Rows from block 6 of the encoder of a small segmentation model, named by matrix and row number. Rows with one number belong to one neuron. Each number is 128 + 24 x the weight over its row's rms, rounded and kept within 0 to 255. All counts start at 0. After the name is the row's rms in percent of the matrix's.
After each neuron's rows are labels from the 100 images, of 14848, where the neuron reaches its highest value: "colour at peak" is the nearest of a few named colours to the mean colour under the peak. Only what is clearly more common there than usual is listed. The data: aerial photos of the United States (SatlasPretrain).
# fc1: MLP up (encoder.blocks.6.mlp.fc1.weight, 640x160), inputs 0-159
# fc2: MLP down (encoder.blocks.6.mlp.fc2.weight, 160x640, transposed), outputs 0-159

fc1.87 279 [132 185 143 150 162  76 116  99 154 104 115 138 137 158 123 121  60 140 128 138 130 127  98 174 116 154 118 161 135 102 154 149 124 175 104 138 126 139 125 163 130 121 114 105 137  90 127 138 134 140 110  88 158 144 155 118 160 114 161 100 147 118 137 139 103 159 117 133 154 154 120 137 107  91  97 109  84 115 170 137 163 122 140 108 127 143 117 137 113 155 115 143 138  99 150 109 163  95 158 105 106 135 121  80 146 194 146 137 111 111 130 141  81 106 123 127 116 148  89 108 126  79 132 136 128 108  89 107 141 150 103 134 103 105 139 140 159 162 149 115 124 116 111 115 126 173 114 145 136 105  90 183 122 109 125 139 129 135 166 154]
fc2.87 353 [153 141 150  71 170 140 143 107 114 122 140  97 114 122 106 167 153 142 135 139 145 106 130  95 130 132 136 182 121 151 104 112  70  89 138 164 133 102 125 167 108 130  92  95 121 165 166 140 124 152 108  94 128  99 139  91 108 134 132 109 123 112 138 122 117 114  94  87 176 159 124 148 126 128 126 121 165 142  81 127  97 156 137 159 141 128  87 121 126  95 150 138 153 129 109 121 146 103 151 138 166 121 159 134 145 118 170 110 161 131 110  71 127 125 126 160 124 102 124 102 121 138 117 149  73 160 131  95 125 115 106 144 117 170 113 118 123 153 102 122 132 138 169 137  94  91  84 123 124 152 100 128 134 123 117  79 155 113 114  98]
colour at peak: grey

fc1.195 263 [128 146 118 105 129 118 127 125  97 148 170 126 125 147 128 112  99 153  99 137 143  79 125 106 111 151 119 153 129  93 153 148 150 154 138 101 112 166 100 144  61 130 140 106  99  71 123  82 109 130 118 104 180 124 120 121 144 112 116 131 125 125 115 154 160 156 124 147 103 116 123 121 147 137 124 117  83  80 127 137 112 133 134 167  80 130 124 166 115  95 113 135 136 127 124 140 120 111 130  88 157 137 107 123 133 116 137 153 181  89 173 106 109 117 153 122 129 171 149 159 106 119 173 128 135 181 106 137 135 153 155  74 118 135 142 116 143 113 107 134 133 156 140 124 144 163 114 124 116 190  97 154 134 106 136 155 118 147 172  89]
fc2.195 391 [150 146 173  94 152 109 105 122 156 115 110 135 137 158 104 112 111 137 117  96 142 167 105 173 135 160 144 134 118 153 117 139 132 183  85 126 137 108  98 118 147 142 101 110 104 133 152 125 157 153  84 114 121 107 102 103 122 137 156  92  87 157 145 130 133 136  93 105 134 105 102 118 128  85  98 148 132 142 134 134 175 128 130 139 125 133  75 136 100 155 142 120 148  86 131 123 140 133 121 119 111 174 156 150 112 144 138 170 163  95 123 114 112 156 126 100 113 167 108  96  74 160 126 119 137 132  74 124 132 142 129 143 105 124 148 101 155 108 135 108 127  93  98 158 134 107 114 198 125 147 119 158  91 178 139  93 130 120 133 123]
colour at peak: pink

fc1.132 252 [130  95 101 179 147 139 127 135 155  68  96 135 145 116 117 102 108 141 139  92 107 150 109 141 149 173 102 126 145 146 162 134 143 160  80 114  89 137 135 117 143 112 128 157  93 161  93 100 123 109 129 153 137 120 124 126 151 107 146 143 105 130 127 133 154 102 126 153 150 147 171 157 138 130 108 171  87 129 166 131 167  93 102 118 157 130 127 148 145 148 132 132 130 107 160 148 120 124 158 110  92 140 126 119 143 107 106 140 110 164 117 141 107  99 154  78 116 159 131 137 103  55 106 123 152 105 112 153 135 119 141 150  87  85 160 110  98 111 162 116 151  84 102 119 129 117 169 135 109 100 140 116 138 134 118 160 109 135 152 176]
fc2.132 398 [150 122 125  71 171 124 101 119 138 103 117  82 138 162 170 121 147 149 140 159 160 115 135 102 126 124 145 125 177 133 138 137 146 139 166 113 129  99  92 128 124 148  90 130 110 151 128 130 141 145 115 136 135 143 133 111 143 153 111 139  85 178 136 137 118 129 139 127  96  96 109  97 116 123 110 194  94 133 140 140 116 129  89 149 101  83 140 103 139 156 112 157 119 132  88 118 136 158  89 121 117 155 124 193 143 123 154  77 184  78 137 118 107  95 148 157 115 134 114 124 132 128 167 125 106 111 118 155 140 136  96 150 166 109 146 138 109 103  83  98 164 116 121 128 128 109 126 156 121 102 133 103 118 154 102 121 135 177 122 111]
colour at peak: grey

fc1.586 256 [143 123 110 135 146 139 113 121 169  72 117 128 124 131  87  94 119 168 123 120 147 142  90 144 119 172 103 133 137 133 164 169 148 165  92 138 104 128 116 140 106  96 110 137  88 164 120  94 155 133 114 132 133 102 101 122 125  83 123 126  94 158 124 122 173 127 124 150 118 102 150 145 157 111 107 164 106 116 172 136 168 120  86 151 129 121 121 125 152 149 125 128 133  95 127 151 121 125 153 118  89 166 146 166 178 100 117 149 153 139 134  94  96 120 140  96 105 164 141 136  83  96 142 135 141 134  72 153 113 133 136 114 110 113 178 125 126  59 138  85 137  91 106 133 128 109 139 139 122 144 136 110 144 139 125 169 127 160 153 133]
fc2.586 308 [138  84 101 135 159 139 112 140 152 138 129  65  84 163 161 110 123 134 144 177 164 111 116 131 116 140  96 142 147 120 155 185 126 132 130 125 122  98 119 131 151 155 124 167 111 141 119 174 115 124 121 145 122 115 114  96 162 139 109 116 125 140 145 127 128 125 104 161  91 103 117 111 118 138 133 158 108 137 169 153 147 121 117 153 139 100 102 132 139 163 108 167 154 154 124 118 111 134 134 158  96 163 139 156 148 130 144  76  99 123 130 172  87 103 136 100  85 170 116 106 143 115  89 152 128  94 125 124 127 112 113 137 120 106 130 115  91  94 141 105 153  99 131 114 134  98 133 185 146  93 123 145 130 151 128 128 101 208 121 151]
colour at peak: pink

fc1.109 258 [114 169 179 109 133 102  81 103  99 150 138 145 149 156 101 122 110 180 126 180 117 125 130 131  98 128 141 130 119  82 156 137 142 136 115 149 130 104  71 117 136 131  87  80 124 117 136 124 140 159  94  96 135 147 147 112 125 103 100  90 119 159 140 136 118 139 117 113 141 121  93  79 122 102 134 140  97 124 120 147 154 118 126 154  76 123 117 140  90 136 131 167 142 153 163 193 154 136 138 111 162 176 127 147 136 139 160 130 175 106 130 128 110 132 139 131 105 140 106 169 108 141 151 169 141  95 102 115 126 160  99 107 133 149 119 112 180 117  91 130 138 164 104 135 152 161 121 147 107 145  89 139 114 151 117 113 129 116 124 125]
fc2.109 318 [109 107 136 136  87 163 143 157 121 105 163 109 112 112 135 115 140  86 166 135 118 156 175 133 122 135 119 119  96 152 138  71 133 102 189 136 121  83 164 131 154 143 165 140 153 156 110 123  87 104 136 128  60 136 157  97 106 144 116 134 141 121 161  98 104 135 118 100 126 153 124 140 112 145 108 121 122 158 102 126  91 123 155 114 163 130 115 110 131 150 157 115 126 122  94 103 148 103 143 153 111 130 131  88 120 123 114 105 129  98 131 132 135 142 104 139 137 141 157 141 161 119 112  86  64  91 194 131 103 117 106 140 159 113 123 138 127 156 145 176 130 145 125 131  97 127 127 146 180 109 108 138  88 153 110 112 122 110  94 118]
colour at peak: white; pink

fc1.275 247 [149 144 117  95 114  90 136 127 115 112 128 144 125 128 138 122  84 119  82 130 120 159 163 110 152 155 142 141 158 104 159 149 184 184 155  98  96 157 139 146 135  92 157 137 103 132 110 116 129 118 121 116 136  98  96 120  90  97 141 135 115 165 106 148 131 171 125 134 139  82 117 151 152  79 110 156  74 132 166 139 146 116  67 122  87 161 124 134 146 134 134 119 135  94 111 143 124 132 100 110  87 142 146 122 146 106 121 164 156 123 124 106  87 135 136 147 152 184 108 127  92 149 147 100 158 118 134 133 122 123 122  95 114  98 158 126 149  87 156 103 127  93 160 122 144 127 160 141 125 130 120 158  84 127 101 159 139 122 133 156]
fc2.275 311 [ 97 158 130 153 180 149 162 111 155 153 172  95 125 142  99 110 123 154 144 174 111 102 138 144 116 131 118 109 130 144 147 123  90  91 125 176 152 121  97 161 100 140 131  82 139 110 131 154 112 119 123  99 105 107 133 108 156 122 139 121 146 143 156  90 107 163 150 127 120  97 135 139 127 118 151 101 154  53 138 126 117 133 119 160 131 131 139 124 102 144 132 161 105 130 154 122 140 125 137 172 156 150 107  88 147 151 143 112 137 104 170  94 105  84 129 111 124 130 120 148 147 102  95 131 114 139 108 105  94 121 158  79 141 164 100 101 155 124 162  85 150 161 107 120  94 167 115 139 155 123  78 118 158 133 115 128 103 112  99 140]
colour at peak: pink

fc1.376 266 [118 133 140 138 170  64 114  82 147  84 100 120 110 139 128 155  74 127 133 145 133 145 115 138 136 166 124 158 160  84 154 147 131 166 101 140 104 141 150 112 168 101 119 143 134 127 103 152 154 125 124 125 159 105 142 122 117 123 156  98 126 151 122 131 155 155 121 143 163 111  90 112 136  82  76 144 100 148 168 137 177 101 105 111 123 154 120 124 121 157 159 129 134 103 142 128 142 121 144 125  88 122 158 130 152 125 150 139 109 159 108 139 101 124 119 119 125 148  98  97 121  98 134 137 178  86  79 100 111 111  95 158  79  91 140 173 131 116 146  97 131  97 106 142 134 127 143 145 109 107 111 161 101 121 114 150 152 132 148 169]
fc2.376 368 [134 126 131 123 177 113 154 148 127 136 156 101 136 107  92 120 134 143 121 135 152  68 103 156 177 144 110 150 129 131 139 150 110 106 122 128 127 114  88 176 106 100 110  81  91 137 120 113  94 168 117 116 143 119 139  92 124 138 158 128 126 119 154 133 130 126 124 142 123 137 152 116 157 130 132 152 121  56  88 133 100 133 122 156 134 121 129 162 130 108 129 115 131 161  98 165 140 103 113 130 153 150 169 150 120 123 155 157 157 108 148  51 119 119 184 116 113 148  96 139 100  97  80 145  92 189 113 135 121 128 151 112 130 137 124 117 111 119 112 109 134 140 157 119 130 151  99 150 135 139 115 176 158 123 132  88 101  90 151 102]
colour at peak: grey

fc1.158 273 [159 136 122  93 121 112 109 134 122  98 137 113 141 153 101 121 111 159 116 148 124 159 127 112 149 147 107 145 138 109 107 183 128 182 140 110 128 138 105 139 104 130 101 106  93 180 127  88 127 141  80 115 162  86 138 121  93  70 165 126  91 144 107 150 143 150 124 159 146 138 125 152 119 100 100 168 138  95 158 133 154 141  62 134 111 150 120 141 159 115 133 145 133  93 133 141 167  95 126 104 142 153 147 146 152 122 140 194 140 127  98  73  79  86 159 122 144 151 100 168  90 129 129 158 125 108 108 139 128 148 128 136 117 133 110 116 136  90 142 128  89 125 124 158 136 135 121 150 122 113 126 145 118  97 115 117 141 101 119 156]
fc2.158 382 [131 156 122 123 116 122  79  91 160 122 125 101 135 146 131 109  69 145 108 146 134 156 110 138 132 162 102 129 145 127 142 142 131 162 162 136 119 137  81 153 126 157 105 115 163 108 131 145 132  96  96 108 143 137 150  97 144 102 184 147 127 176 112 110 101 192  94 115 124 155 108 138 130  85 128 135 116 110 152 140 156 142 127 147 116 160  84 142 122 141 134 138 151  99 153 141 152  97 160 105 133 164  95  88 135 151 116 115 157 100 121 120  73  83 136  91 134 161 144 123  87 121 159  95 128  96  85 126 111 167 138 111 128 131 130 134 119 110 146 104 155 142  94 128 129 144 163 146 119  91  87 150  97 132  92 150 136 127 129 136]
colour at peak: pink

fc1.352 299 [137 125 129 121 143 132 137 151 133 134 176 141 152 155 152  98  96 109 154 123 126 140 147 114 160 153  98 121 139 128 148 135 184 150 159  99  96 147 118 147 124 142 100 139 135 117  96  96  96 140 102 160 131 123 150 118 136  98 173 139 145 132 121 135  97 163 119 153 158 152 104 103  84 107 100 118  85  94 153 139 106  85 131 118 142 126 121 139 165 120 164 152 135 108 102 160 160 118 121 105 117 139  81 121 119 141 110 106 126 125 108 120 106  59 160 120 140 157 110 153 140 129  80 142 105 127 166 162 140 160 120 177 129  67 109 136 127 131 147 118 123 152  93 114 146 157 156 136  89 116 117 186 131  88 119  91 133 113 115 154]
fc2.352 408 [121 120 111 151 113 129 107 117  95 120 104 103 149 127  87 128 145 184 137 122 100 110 117 127  94 108 103 105 124 127  94 125  83  84 130 137 162 129  90 151 110 131 114 138 111 118 136 130 154 153 146 101 152 163 165 134 191 156 100 127 163 123 113 137 131 141 148 128 102 152 134 101 168 131 173 122 171 113 113  81 119 163 137 134 130  93 147 148 138 131  69 117  93 172 146 137 127 130 145 131 170 132  83 138 152 137 111 115 134 145 146 129 160 141 151 130  93 112 121 118 150 142 152 130 115 136 121 139 141 131 156  88 151 179 152  99  95 135  95 136 154 144 111 109 136 132 146 120 185 138  99  84 149 114 136 148  90 164 158  85]
colour at peak: grey

fc1.548 273 [137 115 112 124 136 151 120 133 181  62 112 123 142 132  95  93 132 155 126  91 137 154  96 151 135 159 125 130 119 159 151 157 139 167  94 144 115 136 118 151 113 101  88 140 105 179 141 100 147 126 114 142 110 100  88 127 109  80 113 110  80 140 130 116 159 108 126 145 140 108 165 156 151 116 105 169 120 118 165 131 163 130  94 152 143 110 124 122 145 160 139 131 130 107 154 179 107 141 138 118 104 162 159 161 144 111 137 147 144 143 143  98 112 113 163  91 104 149 150 119  90  89 139 123 120 132  78 168 119 142 122 136 103 115 183 120 130  80 137  96 153  86  96 130 119  94 127 136 112 156 142  89 132 145 127 143 121 146 142 122]
fc2.548 409 [158 102  97  88 164 125 144 113 139 126 129  71 100 173 185 101 117 133 121 173 176 128 133  90 125 158 118 159 175 150 149 173 135 148 148 114 121 100 130 150 127 116 153 130 104 146 133 153 131 120 116 148 106 132  97  81 148 127 105 129 106 145 159 139 101 120  94 156 107 118 123 144  86 120 121 188  97 140 150 152 113 134  89 147 112 127  88 141 143 140 125 192 155 122 114 129  94 112 135 141 121 160 128 141 168 119 157 127 126  94 123 153  72  82 110 127 115 177 133 126 126 115 138 122 124 102 106 123 142 113  98 109 140 122 137 134 117 105 131 108 163 108 161 115 134 104 125 163 122  84 130 135 108 133  97 144 116 154 110 156]
colour at peak: pink

fc1.451 312 [ 97 146 153 136 132 129  80 154  92 126 151 112 110 160 114 143 118 170 157 172 115 120 132 122 102 133  95 125 113  63 174 149 143 134 153 136 116 117 107 132 115 134  72 115 105 108  89 115 129 152  72 114 161 116 160 115 129 106 116 117 163 137 105 128 140 134 119 134 142 144 113 102  99 107 136 116  92  96 124 149 153 107 125 171 103 125 118 143 112 134 101 143 139 150 158 169 149 131 163 140 162 154 111 133 155 165 133  95 141 124 107 119 128 105 183  96 109 144 114 164 121 103 138 217 126 100 130 117 107 130  96 130 106 138 113 105 153 105 107 141 149 164  98 170 142 144 104 152 145 162 112 139 136 122 141  97 114 125 118 111]
fc2.451 466 [119 144 121 104  66 170 137 167  83 132 197 104 101 109 132 140 146 130 147 120 112 124 172 109 142 119 103 124  81 133 131 124 118 127 181 152 138  99 155 131 118 140 137 113 116 155 144 120  72 130 133 125  84 113 151 107  94 123  81 143 118 113 134 118 145  94 111 101 135 127 152 140 147 146 142 128 120 112  98 141  83 134 120 169 127 114 106 120 103 151 127 139 148 159 128 160 117 135 128 143 144 175 150 135 127 111 155 108 140 133 129 120 131 131 179  96  91  97 118 140 135  69  97 135  96 128 194 145 113 113  99 143 140 152 138  87 118 118 100 172 146 150 130 148  99 115 109 156 162 160 137 125 124 161 146 102 144 116  98 102]
colour at peak: grey

fc1.394 286 [ 88 157 132 145 123 130 105 148  90 125 170 112 142 142  79 129 125 186 160 141 139  77 119 144  85 134 120 117 119  99 138 127 114 116 125 135 147 107 104 122  71 134 103  90  96  96 115 107 124 147 120 105 124 142 160 128 161 143  82 130 150 138 146 128 136 105 129 104 110 137 141 124 130 130 142 119 121  66 114 130 124 141 135 182  77 113 130 155  87 145  93 147 128 151 125 138 154 111 153 129 161 173 100 134 158 145 144 106 143 134 136 120 119 123 190 118  89 117 115 174 116  75 138 185 103 113 137 141 127 133 126 107 149 152 137 103 135 128  89 127 159 167 125 151 125 154 118 128 160 175 106 124 153 136 137 128 134 118 155  87]
fc2.394 399 [108 134 123 117  79 170 140 141 123 148 188 109 120  90  93 134 130 121 145 134 136 143 136 130 111 152  98 128  83 159 113 160  79 118 151 137 159  93 122  93 128 122 165 102  95 152 140 102 108 140 146 142  83 116 146  86  98 119  76 158 144 124 108 146 143  83  68 146 131 102 129 144 175 151 118 143 149 123 101 143 136 150 121 142 116 141  59 132 149 156 148 121 178 105 121 127 130 137 156 130 111 181 115 148 147  93 133 123 122 143 167  90 130 146 106  82 111  98 132 150 119  62  91 118 123 124 142 142 137 121 110 125 121 146 124 112 112 109 138 154 128 136 111 155 157 131 134 156 154 133 130 120 147 110 110 128 165 127 112 128]
colour at peak: grey

fc1.147 196 [113 152 158 106 111 147 111  95 103 112 181 116 134 136  85 118 143 121 108 160 107 151 149 120 116 156 122 125 132  97 112 154 148 142 157 124 135 128  98 131 142  86 130 100 126 156 123 128 117 154  81 112  89  99 144  99  88 133 109 141 156 162 114 148 109 136  96 122 143 127 109 118 103 116 115 138 135 104 115 161 122 141  74 156 120 151  97 126 130 123 165 150 160 121 119 155 149 140 147 128 126 202 120 121 178 109 103 137 166 123 116  74 101  97 128 125 145 142 131 166  91 158 106 161 117  84 146 158 125 140 145 102 141 142 121 128 162  61 115 127 117 158 128 187 147 151 115 167 137 143 102 136 104 135 106 127 136  99  93 145]
fc2.147 239 [128 115 121 173  79 113 150 129 150 111  90 163 177 142  94 113 118 129 132  90 148 130  96 168 118 103 136 117 111 154 155  84 149  93 127 155 104 124 104 118 153 125 155 119 171 101 114 101 143 122 134 136 141 195 153 113 155 158 130 100 111 107 124  84 132 156 110 118 105 157 146 129 149 122 152 117 120 113 127 127 134 118 180 102 135  97 113 145 130 132 127 114 140 142 143 123 118 110 109  96 134 105 104  90  85 147  99 176  99 134 172 138 147 156 134 133 142 109 145 134 139 122 126  91 103 120 112 159  89 187 142 104 170 110 148 170 118 182 136 154 119 151 123 101 111 137 147 106 132 122  95 123 112 110 126 134 109 110 181 104]
colour at peak: grey

fc1.115 226 [120 161 158 119 128 103 110  69 119 119 143 144 163 128  84 115 102 139 100 150 107 151 115 135 105 162 103 104 138 127 131 150 162 173 135 134 117 134 105 137 155  74 123 124 132 152 100 112 154 144  90  95 124 119 173 109 104 113 152 142 158 171 107 143 105 151 108 120 145 144  98  95 114  79  99 166 110 130 134 150 141 125  73 127 120 144 108 128 131 154 174 130 147 106 145 163 178 142 159 103 124 177 139 120 177 121 100 150 163 116 119 102  97 117 113 120 139 158 114 137  90 130 123 142 140 116  99 135 120 145 127 115 125 135 124 134 154  88 135  94 120 142  94 155 140 174 141 164 119 109 107 144 116 146  98 149 121  81 109 171]
fc2.115 259 [138 127 122 149  95 159 146 115 139 130 129 138 133 143 100  87 126 141 114 133 114 166 125 119 113 110 131  93 107 176 148  71 141 110 156 149 102 123 104 180 120 161 158 113 175 109 124 115 127 110 122 100 118 155 140 119 147 127 139 128 149 140 131  82  91 160 140 103 135 145 125 140 139 126 165 102 121 136 113 135 102 129 166 126 146 132 138 139 108 130 150 138 112  97 121  97 140  96 165 131 151 118  82  81 159 147  98 144 112 113 155 147 136 149  57 146 137 150 156 148 140 145 113 104 105 114  95 102  98 163 117  96 160 171 112 130 135 165 165 169 157 151 104 108 108 175 147 100 154 110  84 102 125 116  89 142  80 116 122 125]
colour at peak: pink

fc1.298 256 [139 180 137  87 143 145  74 106 116 142 147 136 137 137 119 136 141 164 130 135 113  70 116 152  71 127 123 117 112 102 148 127 165 157 106 136 114 116 120 113 107 135 100 123 138 106 127 132 166 137 130  63 115 130 153 126 110 118 111 137 135 163 129 123 160 142 123 107 136 108 109  68 152 115 118 114  97 139 129 139 109 106 135 165 134  76 121 104 103 169 120 139 136 125 116 137 159 175 137 119 128 136 131 134 139 170 155 105 175 176 153 112 132 128 124 132  55 134 118  80 124 151 134 146 111 146 112 134 101 136  75 151 133 140 143 126 160 109  83  89 126 142 111 160 129 116 110 131 105 193 102 125 148 158 142 120 112 148 116 102]
fc2.298 325 [126 104 169 153 153  86 108 140 149  85 108 178 135 131 104 145 137 152 139 136 156 132 111 143 171 135 171 128 158 100 159 102 162 146  77 146 100 124 159 123 156  97 137 141 130 152  93 108 139 143  98 127 115 129 107  94 130 139 125 103  89 131 172 101 111 109 118 150 109 126 154 126 116 128  96 170  93 134 143 140 146  93 114  58 123 165 107 110 141 150 150 146 124 139  91 106 130 108 124 121 116 108 166 145 122 117 130 208 124 124 133 137 136 167 137 160 131 140 134 137 122 129 136 128 155 104  85 113 104 101 136 160 137 100 143 168 128 131 141 132  84 104 132 146  94 105 114 177 123  92 123 108 109 116 122 142 112 108 158 158]
colour at peak: pink

fc1.351 279 [121 151 149 111 175 105 104 107 156  94 113  98  94 120 123 161 101 153 122 124 160 119 120 145 142 164 142 153 143 117 160 161 132 186  96 121 114 129 130 194  89 122  89 106 109 130 117 155 171 134 107 104 135 100 135 123 129 118 146 120 129 157 151 149 133 116 123 125 109 122 113 144 158  81  85 148  92 130 149 135 164 122 120 139  89 147 120 101 109 189 103 105 134 120 138 136 118 114 167 107 118 143 149 149 186 142 160 103 138 134  97 102 121 155 122  99 107 149 102  98  95  93 145 131 125 147  68  86 128 124 110 145  86 154 154 122 155 106 119  96 159  99  93 148 136 119 109 149 131 129 124 145 126 148 116 113 157 157 135 133]
fc2.351 352 [132 116 149 135 116 143 134 155 157 128 126  78 148 158 111 125 161 109 106 139 157 110 149 118 140 153 128 164 103 108 153 124  94  64 154 170 132 127 106 177 140 145 122  98 132 103 143 144  70 132  96 123 130 118 130 100 127 159 140 110 132  93 128 107  89 157 116 121 109 135 146 125 118 180 117 107 142 116 100 132 114 136 172 139 158 141 115 142 110  79 159 115 141 136  63 152 122  96 132 150 140 132 125 129 112 106  94 145 178  90 128 111  93 134 147 167 155 125 131 104 107 153  92 172  99 122 137 154 100 130 133 125 155 103  97 143 133 113 150 151  99 146 162 113 125 127 114 160 148 125  68 139  99 133 161 105 114 109 139  89]
colour at peak: pink

fc1.26 224 [134 103 126 161 124 140 115 145 155  77 134 136 143 130 129 110 122 120 158 106 107 166 122 129 159 176  97 132 126 131 154 147 173 174 124 111  95 123 126 126 154 127  96 158 119 155  95 107 106 117 108 154 118  94 133 118 100 104 157 131 123 140 115 138 144 118 115 156 166 127 142 126 119 118  83 156  86 125 166 144 145  82 104 119 160 141 116 126 168 127 182 130 140  86 119 163 133 129 148 113  95 142 126 128 134 111 107 141 118 156 124 121 106  92 158  81 129 161 128 155 106 102  68 143 152  91 117 161 134 143 119 171  91  70 121 141 113  84 150 121 120  94  74 136 144 135 162 147  93 112 127 146 110 114 127 109 127 126 117 171]
fc2.26 262 [166 110  95 126 158 110 104 118 103 114 104  65 148 150 118  91 117 167 132 151 138 120 106  95 120 132 127 135 187 119 130 155 129 129 144 113 128 120  86 115 130 120  77 128 102 145 140 105 147 159 126 135 165 136 146 117 188 144 130 130 117 155 145 141 145 133 130 129 105 126 120  89 117 117 132 180 105  98 130 128 118 145  92 165 101 108 130 146 159 142  85 146 120 158 118 145 144 121 112  94 142 170 118 163 143 126 128 124 153  95 144 127 106  95 205 131 115 158 117 155 106 117 189 147 117 107 109 158 145 156 148 109 153 130 131 107  79 114  74 107 166 113 127 107 140 132 117 132 142 116 121 127 138 129 102 137 127 163 166  87]
colour at peak: grey

fc1.552 281 [142 166 119  75 129 137  89 116 113 162 168 129 135 169 128 124 132 162 109 171 132  59 120 135  79 110 135 117 113  84 162 128 160 136 146 116  98 139 117 104  95 149 125 125 133  69 116 128 156 134 129  88 159 151 130 126 112 127  93 129 127 145 110 125 151 169 126 134  85  82 123  82 143 136 146 106  79 112 125 133 108 123 137 157 108  81 127 132 110 127 110 133 131 126 117 126 152 169 111 119 164 122 119 123 117 176 156 110 170 117 166 119 129 122 139 169 101 144 125 102 144 162 167 140 110 156 125 137 111 130 119 106 154 130 128 132 158 129 102 112 109 183 145 126 131 127 104 124 136 193 105 119 126 131 151 139 113 167 126  92]
fc2.552 449 [120 132 179 131 149  91 103 107 150  91  76 148 159 149  95 133 113 156 134 132 135 147 111 131 141 168 144 121 163 112 147 134 140 160  84 146 120 138 120 133 155  95 110 141 117 131 116 131 160 140  80 113 127  98 114 113 152 145 135 107 108 151 145 107 113 124 128 140 115 107 123 124 119  97  91 155 110 152 159 138 163 103  86  79 125 168 118 122 117 161 158 127 125 133 139 132 122 121 142 153 133 134 164 152 146 114 123 195 161 120 106 144 118 159 145 122 136 154 119 101  93 127 162 117 184 105  61 122 112  92 146 151  97 122 154 135 139  94 131  98 119  91  91 153 107 112 125 198 133 135 103 110 100 142 124 151 109 103 156 128]
colour at peak: pink

fc1.152 215 [152 157 161  89 126 104 110 123 118  89 141 116 134 146 108 131 113 161 101 131 124 146 146 116 148 144 136 163 154 102 115 174 148 172 134 109 115 135  97 161  99  95 110 101  97 160 130 109 132 151  78 110 156  95 121  92  98  87 144 124 116 155 127 157 115 148 100 145 125  96 119 137 133  88  99 169 124  90 172 158 149 116  54 133  99 152  96 135 136 131 129 158 155  85 117 154 162 107 115 103 116 160 134 150 162 110 143 157 161 107 111  86  85 122 160 153 139 170 113 142  98 151 134 148 137 106 111 122 140 133 128 123 123 109 152 132 169  95 139 104 118 118 135 153 152 138 144 173 138 133 104 145 105 114 104 143 141 115 122 149]
fc2.152 222 [ 97 130 130 126 124 132 117 114 174 125 149  89 127 112 102  97 108 131  93 145 119 168 154 113 151 147 140  97 139 135 140 143 103 127 183 148 151 150  90 201 108 160 102 116 133 105 137 154 107 132 112 128 127 117 133 115 157 153 158 159 168 174 125  99 103 145 110 130 122  95 113 131 148 120 130 127 147  91 139 132 120 145 125 157 100 178 108 119 136 121 129  86 149 108 105 139 134 115 153 141 131 182  71 124 174 136  79 107 168  96 130  88 120 144 136 126 152 161  97 148  99 134 135 104 142 110  95 113  97 156 160 103 136 159 127 127 116  97 136 117 156 100  84 144 134 163 145 147 154 123  92 120 113 122  95 138 102 161 140 115]
colour at peak: pink

fc1.142 233 [159 144 156  84 138 102 145 129 110  81 152  87 148 144 118 146 131 113 125 115 125 140 157 111 107 142 131 179 141  93 139 162 132 147 157 126 141 129  99 140 116  95 103  89  90 153 150 114  98 164  88 132 128 133 125 109 109 124 135 127 138 130 132 146 110 130 109 126 152 143 114 131  94 123  92 129 108  72 123 149 121 145  90 151 109 152 109 148 146  94 130 177 145 134  92 158 143 105 110 117 117 166 115 130 137 106 136 142 133 142 119 103  91  54 180 148 147 148 103 143 118 155 118 173  93  58 167 166 124 133 132 146 152  95 132 162 148 113 112 127 136 123 158 154 143 137 107 147 119 137  93 161 112  92 104 106 162 126 139 125]
fc2.142 388 [157 150 125 137 101 101 113 136 110 138 144 111 122 133  80 104 100 127  74 132 145 102 123 152 107 147 106 166 136 100 144 117 123 141 138 160 130 117 113 105 140 110 131  99 131 124 158 109 117 143 125 105 138 140 116 116 165 147 108 114 155 126 118  87 160 164  84 114 131 138 130 141 119 130 133 113 146 105  96 138 176 146 144 150  86 129  73 179 142  87 102 100 164 183 130 121 127  94 118 123 148 158 116  73 112 153  83 149 172 109 143 123 106 138 171 126 138 148  96 154  93 133 160 122 124 113 111 153  91 164 155  93 147 145 115 140 110 127 102 136 120 150 167 149 117 131  89 127 141 149 109 157 118 135 135 129 157 100 183  85]
colour at peak: grey

fc1.81 244 [119 160 142 109 123 112 107 116 117 137 151 133 149 127  92 119  91 161 119 156 112 167 135 120 147 150 138 120 126 120 124 160 141 185 137 122 121 137 109 127 122 132 105  88 130 141 142 105 153 131  89  99 135 100 149 124  98  68 152 114 104 172 156 147 123 147 121 126 156 130 104 135 141  76 104 148 113 105 144 137 156 145  81 153  97 154 117 117 120 181 137 127 137  75 154 183 155 115 144  75 130 178 151 138 156 137 153 162 171 108 108  76  75 117 146 117 132 147 102 159  89 108 145 131 139 127 109 120 122 161 119 111 109 147 120  92 164 103 140 123 107 118 105 142 143 144 148 150 124 121 120 152 100 125  82 132 136  99 102 150]
fc2.81 364 [124 151 135 138 112 148  86  99 145 110 121  89 129 137  98 110 131 152 126 136 104 165 135 154 109 136 127 119 119 131 120 117 124 140 159 133 136 103  75 168 128 168 113  90 194 108 149 160 108 104 118  88  97 136 158 132 144 133 133 143 150 178 136 120  95 158 132  95 136 148 113 126 118 123 146 102 121 126 114 112 116 167 141 169 138 148 130 125  83 145 136 142 113  91 133 122 164  97 168 114 132 159 107  70 151 145 119 106 158  92 125 129  93  98 124 109 129 126 153 113  90 142 134 135  89  63 115 127 127 170 138 101 160 166 138 120 125 126 130 120 168 133 113 114 119 166 139 132 168 124  64 118  89 153  89 142 117 135 126 108]
colour at peak: pink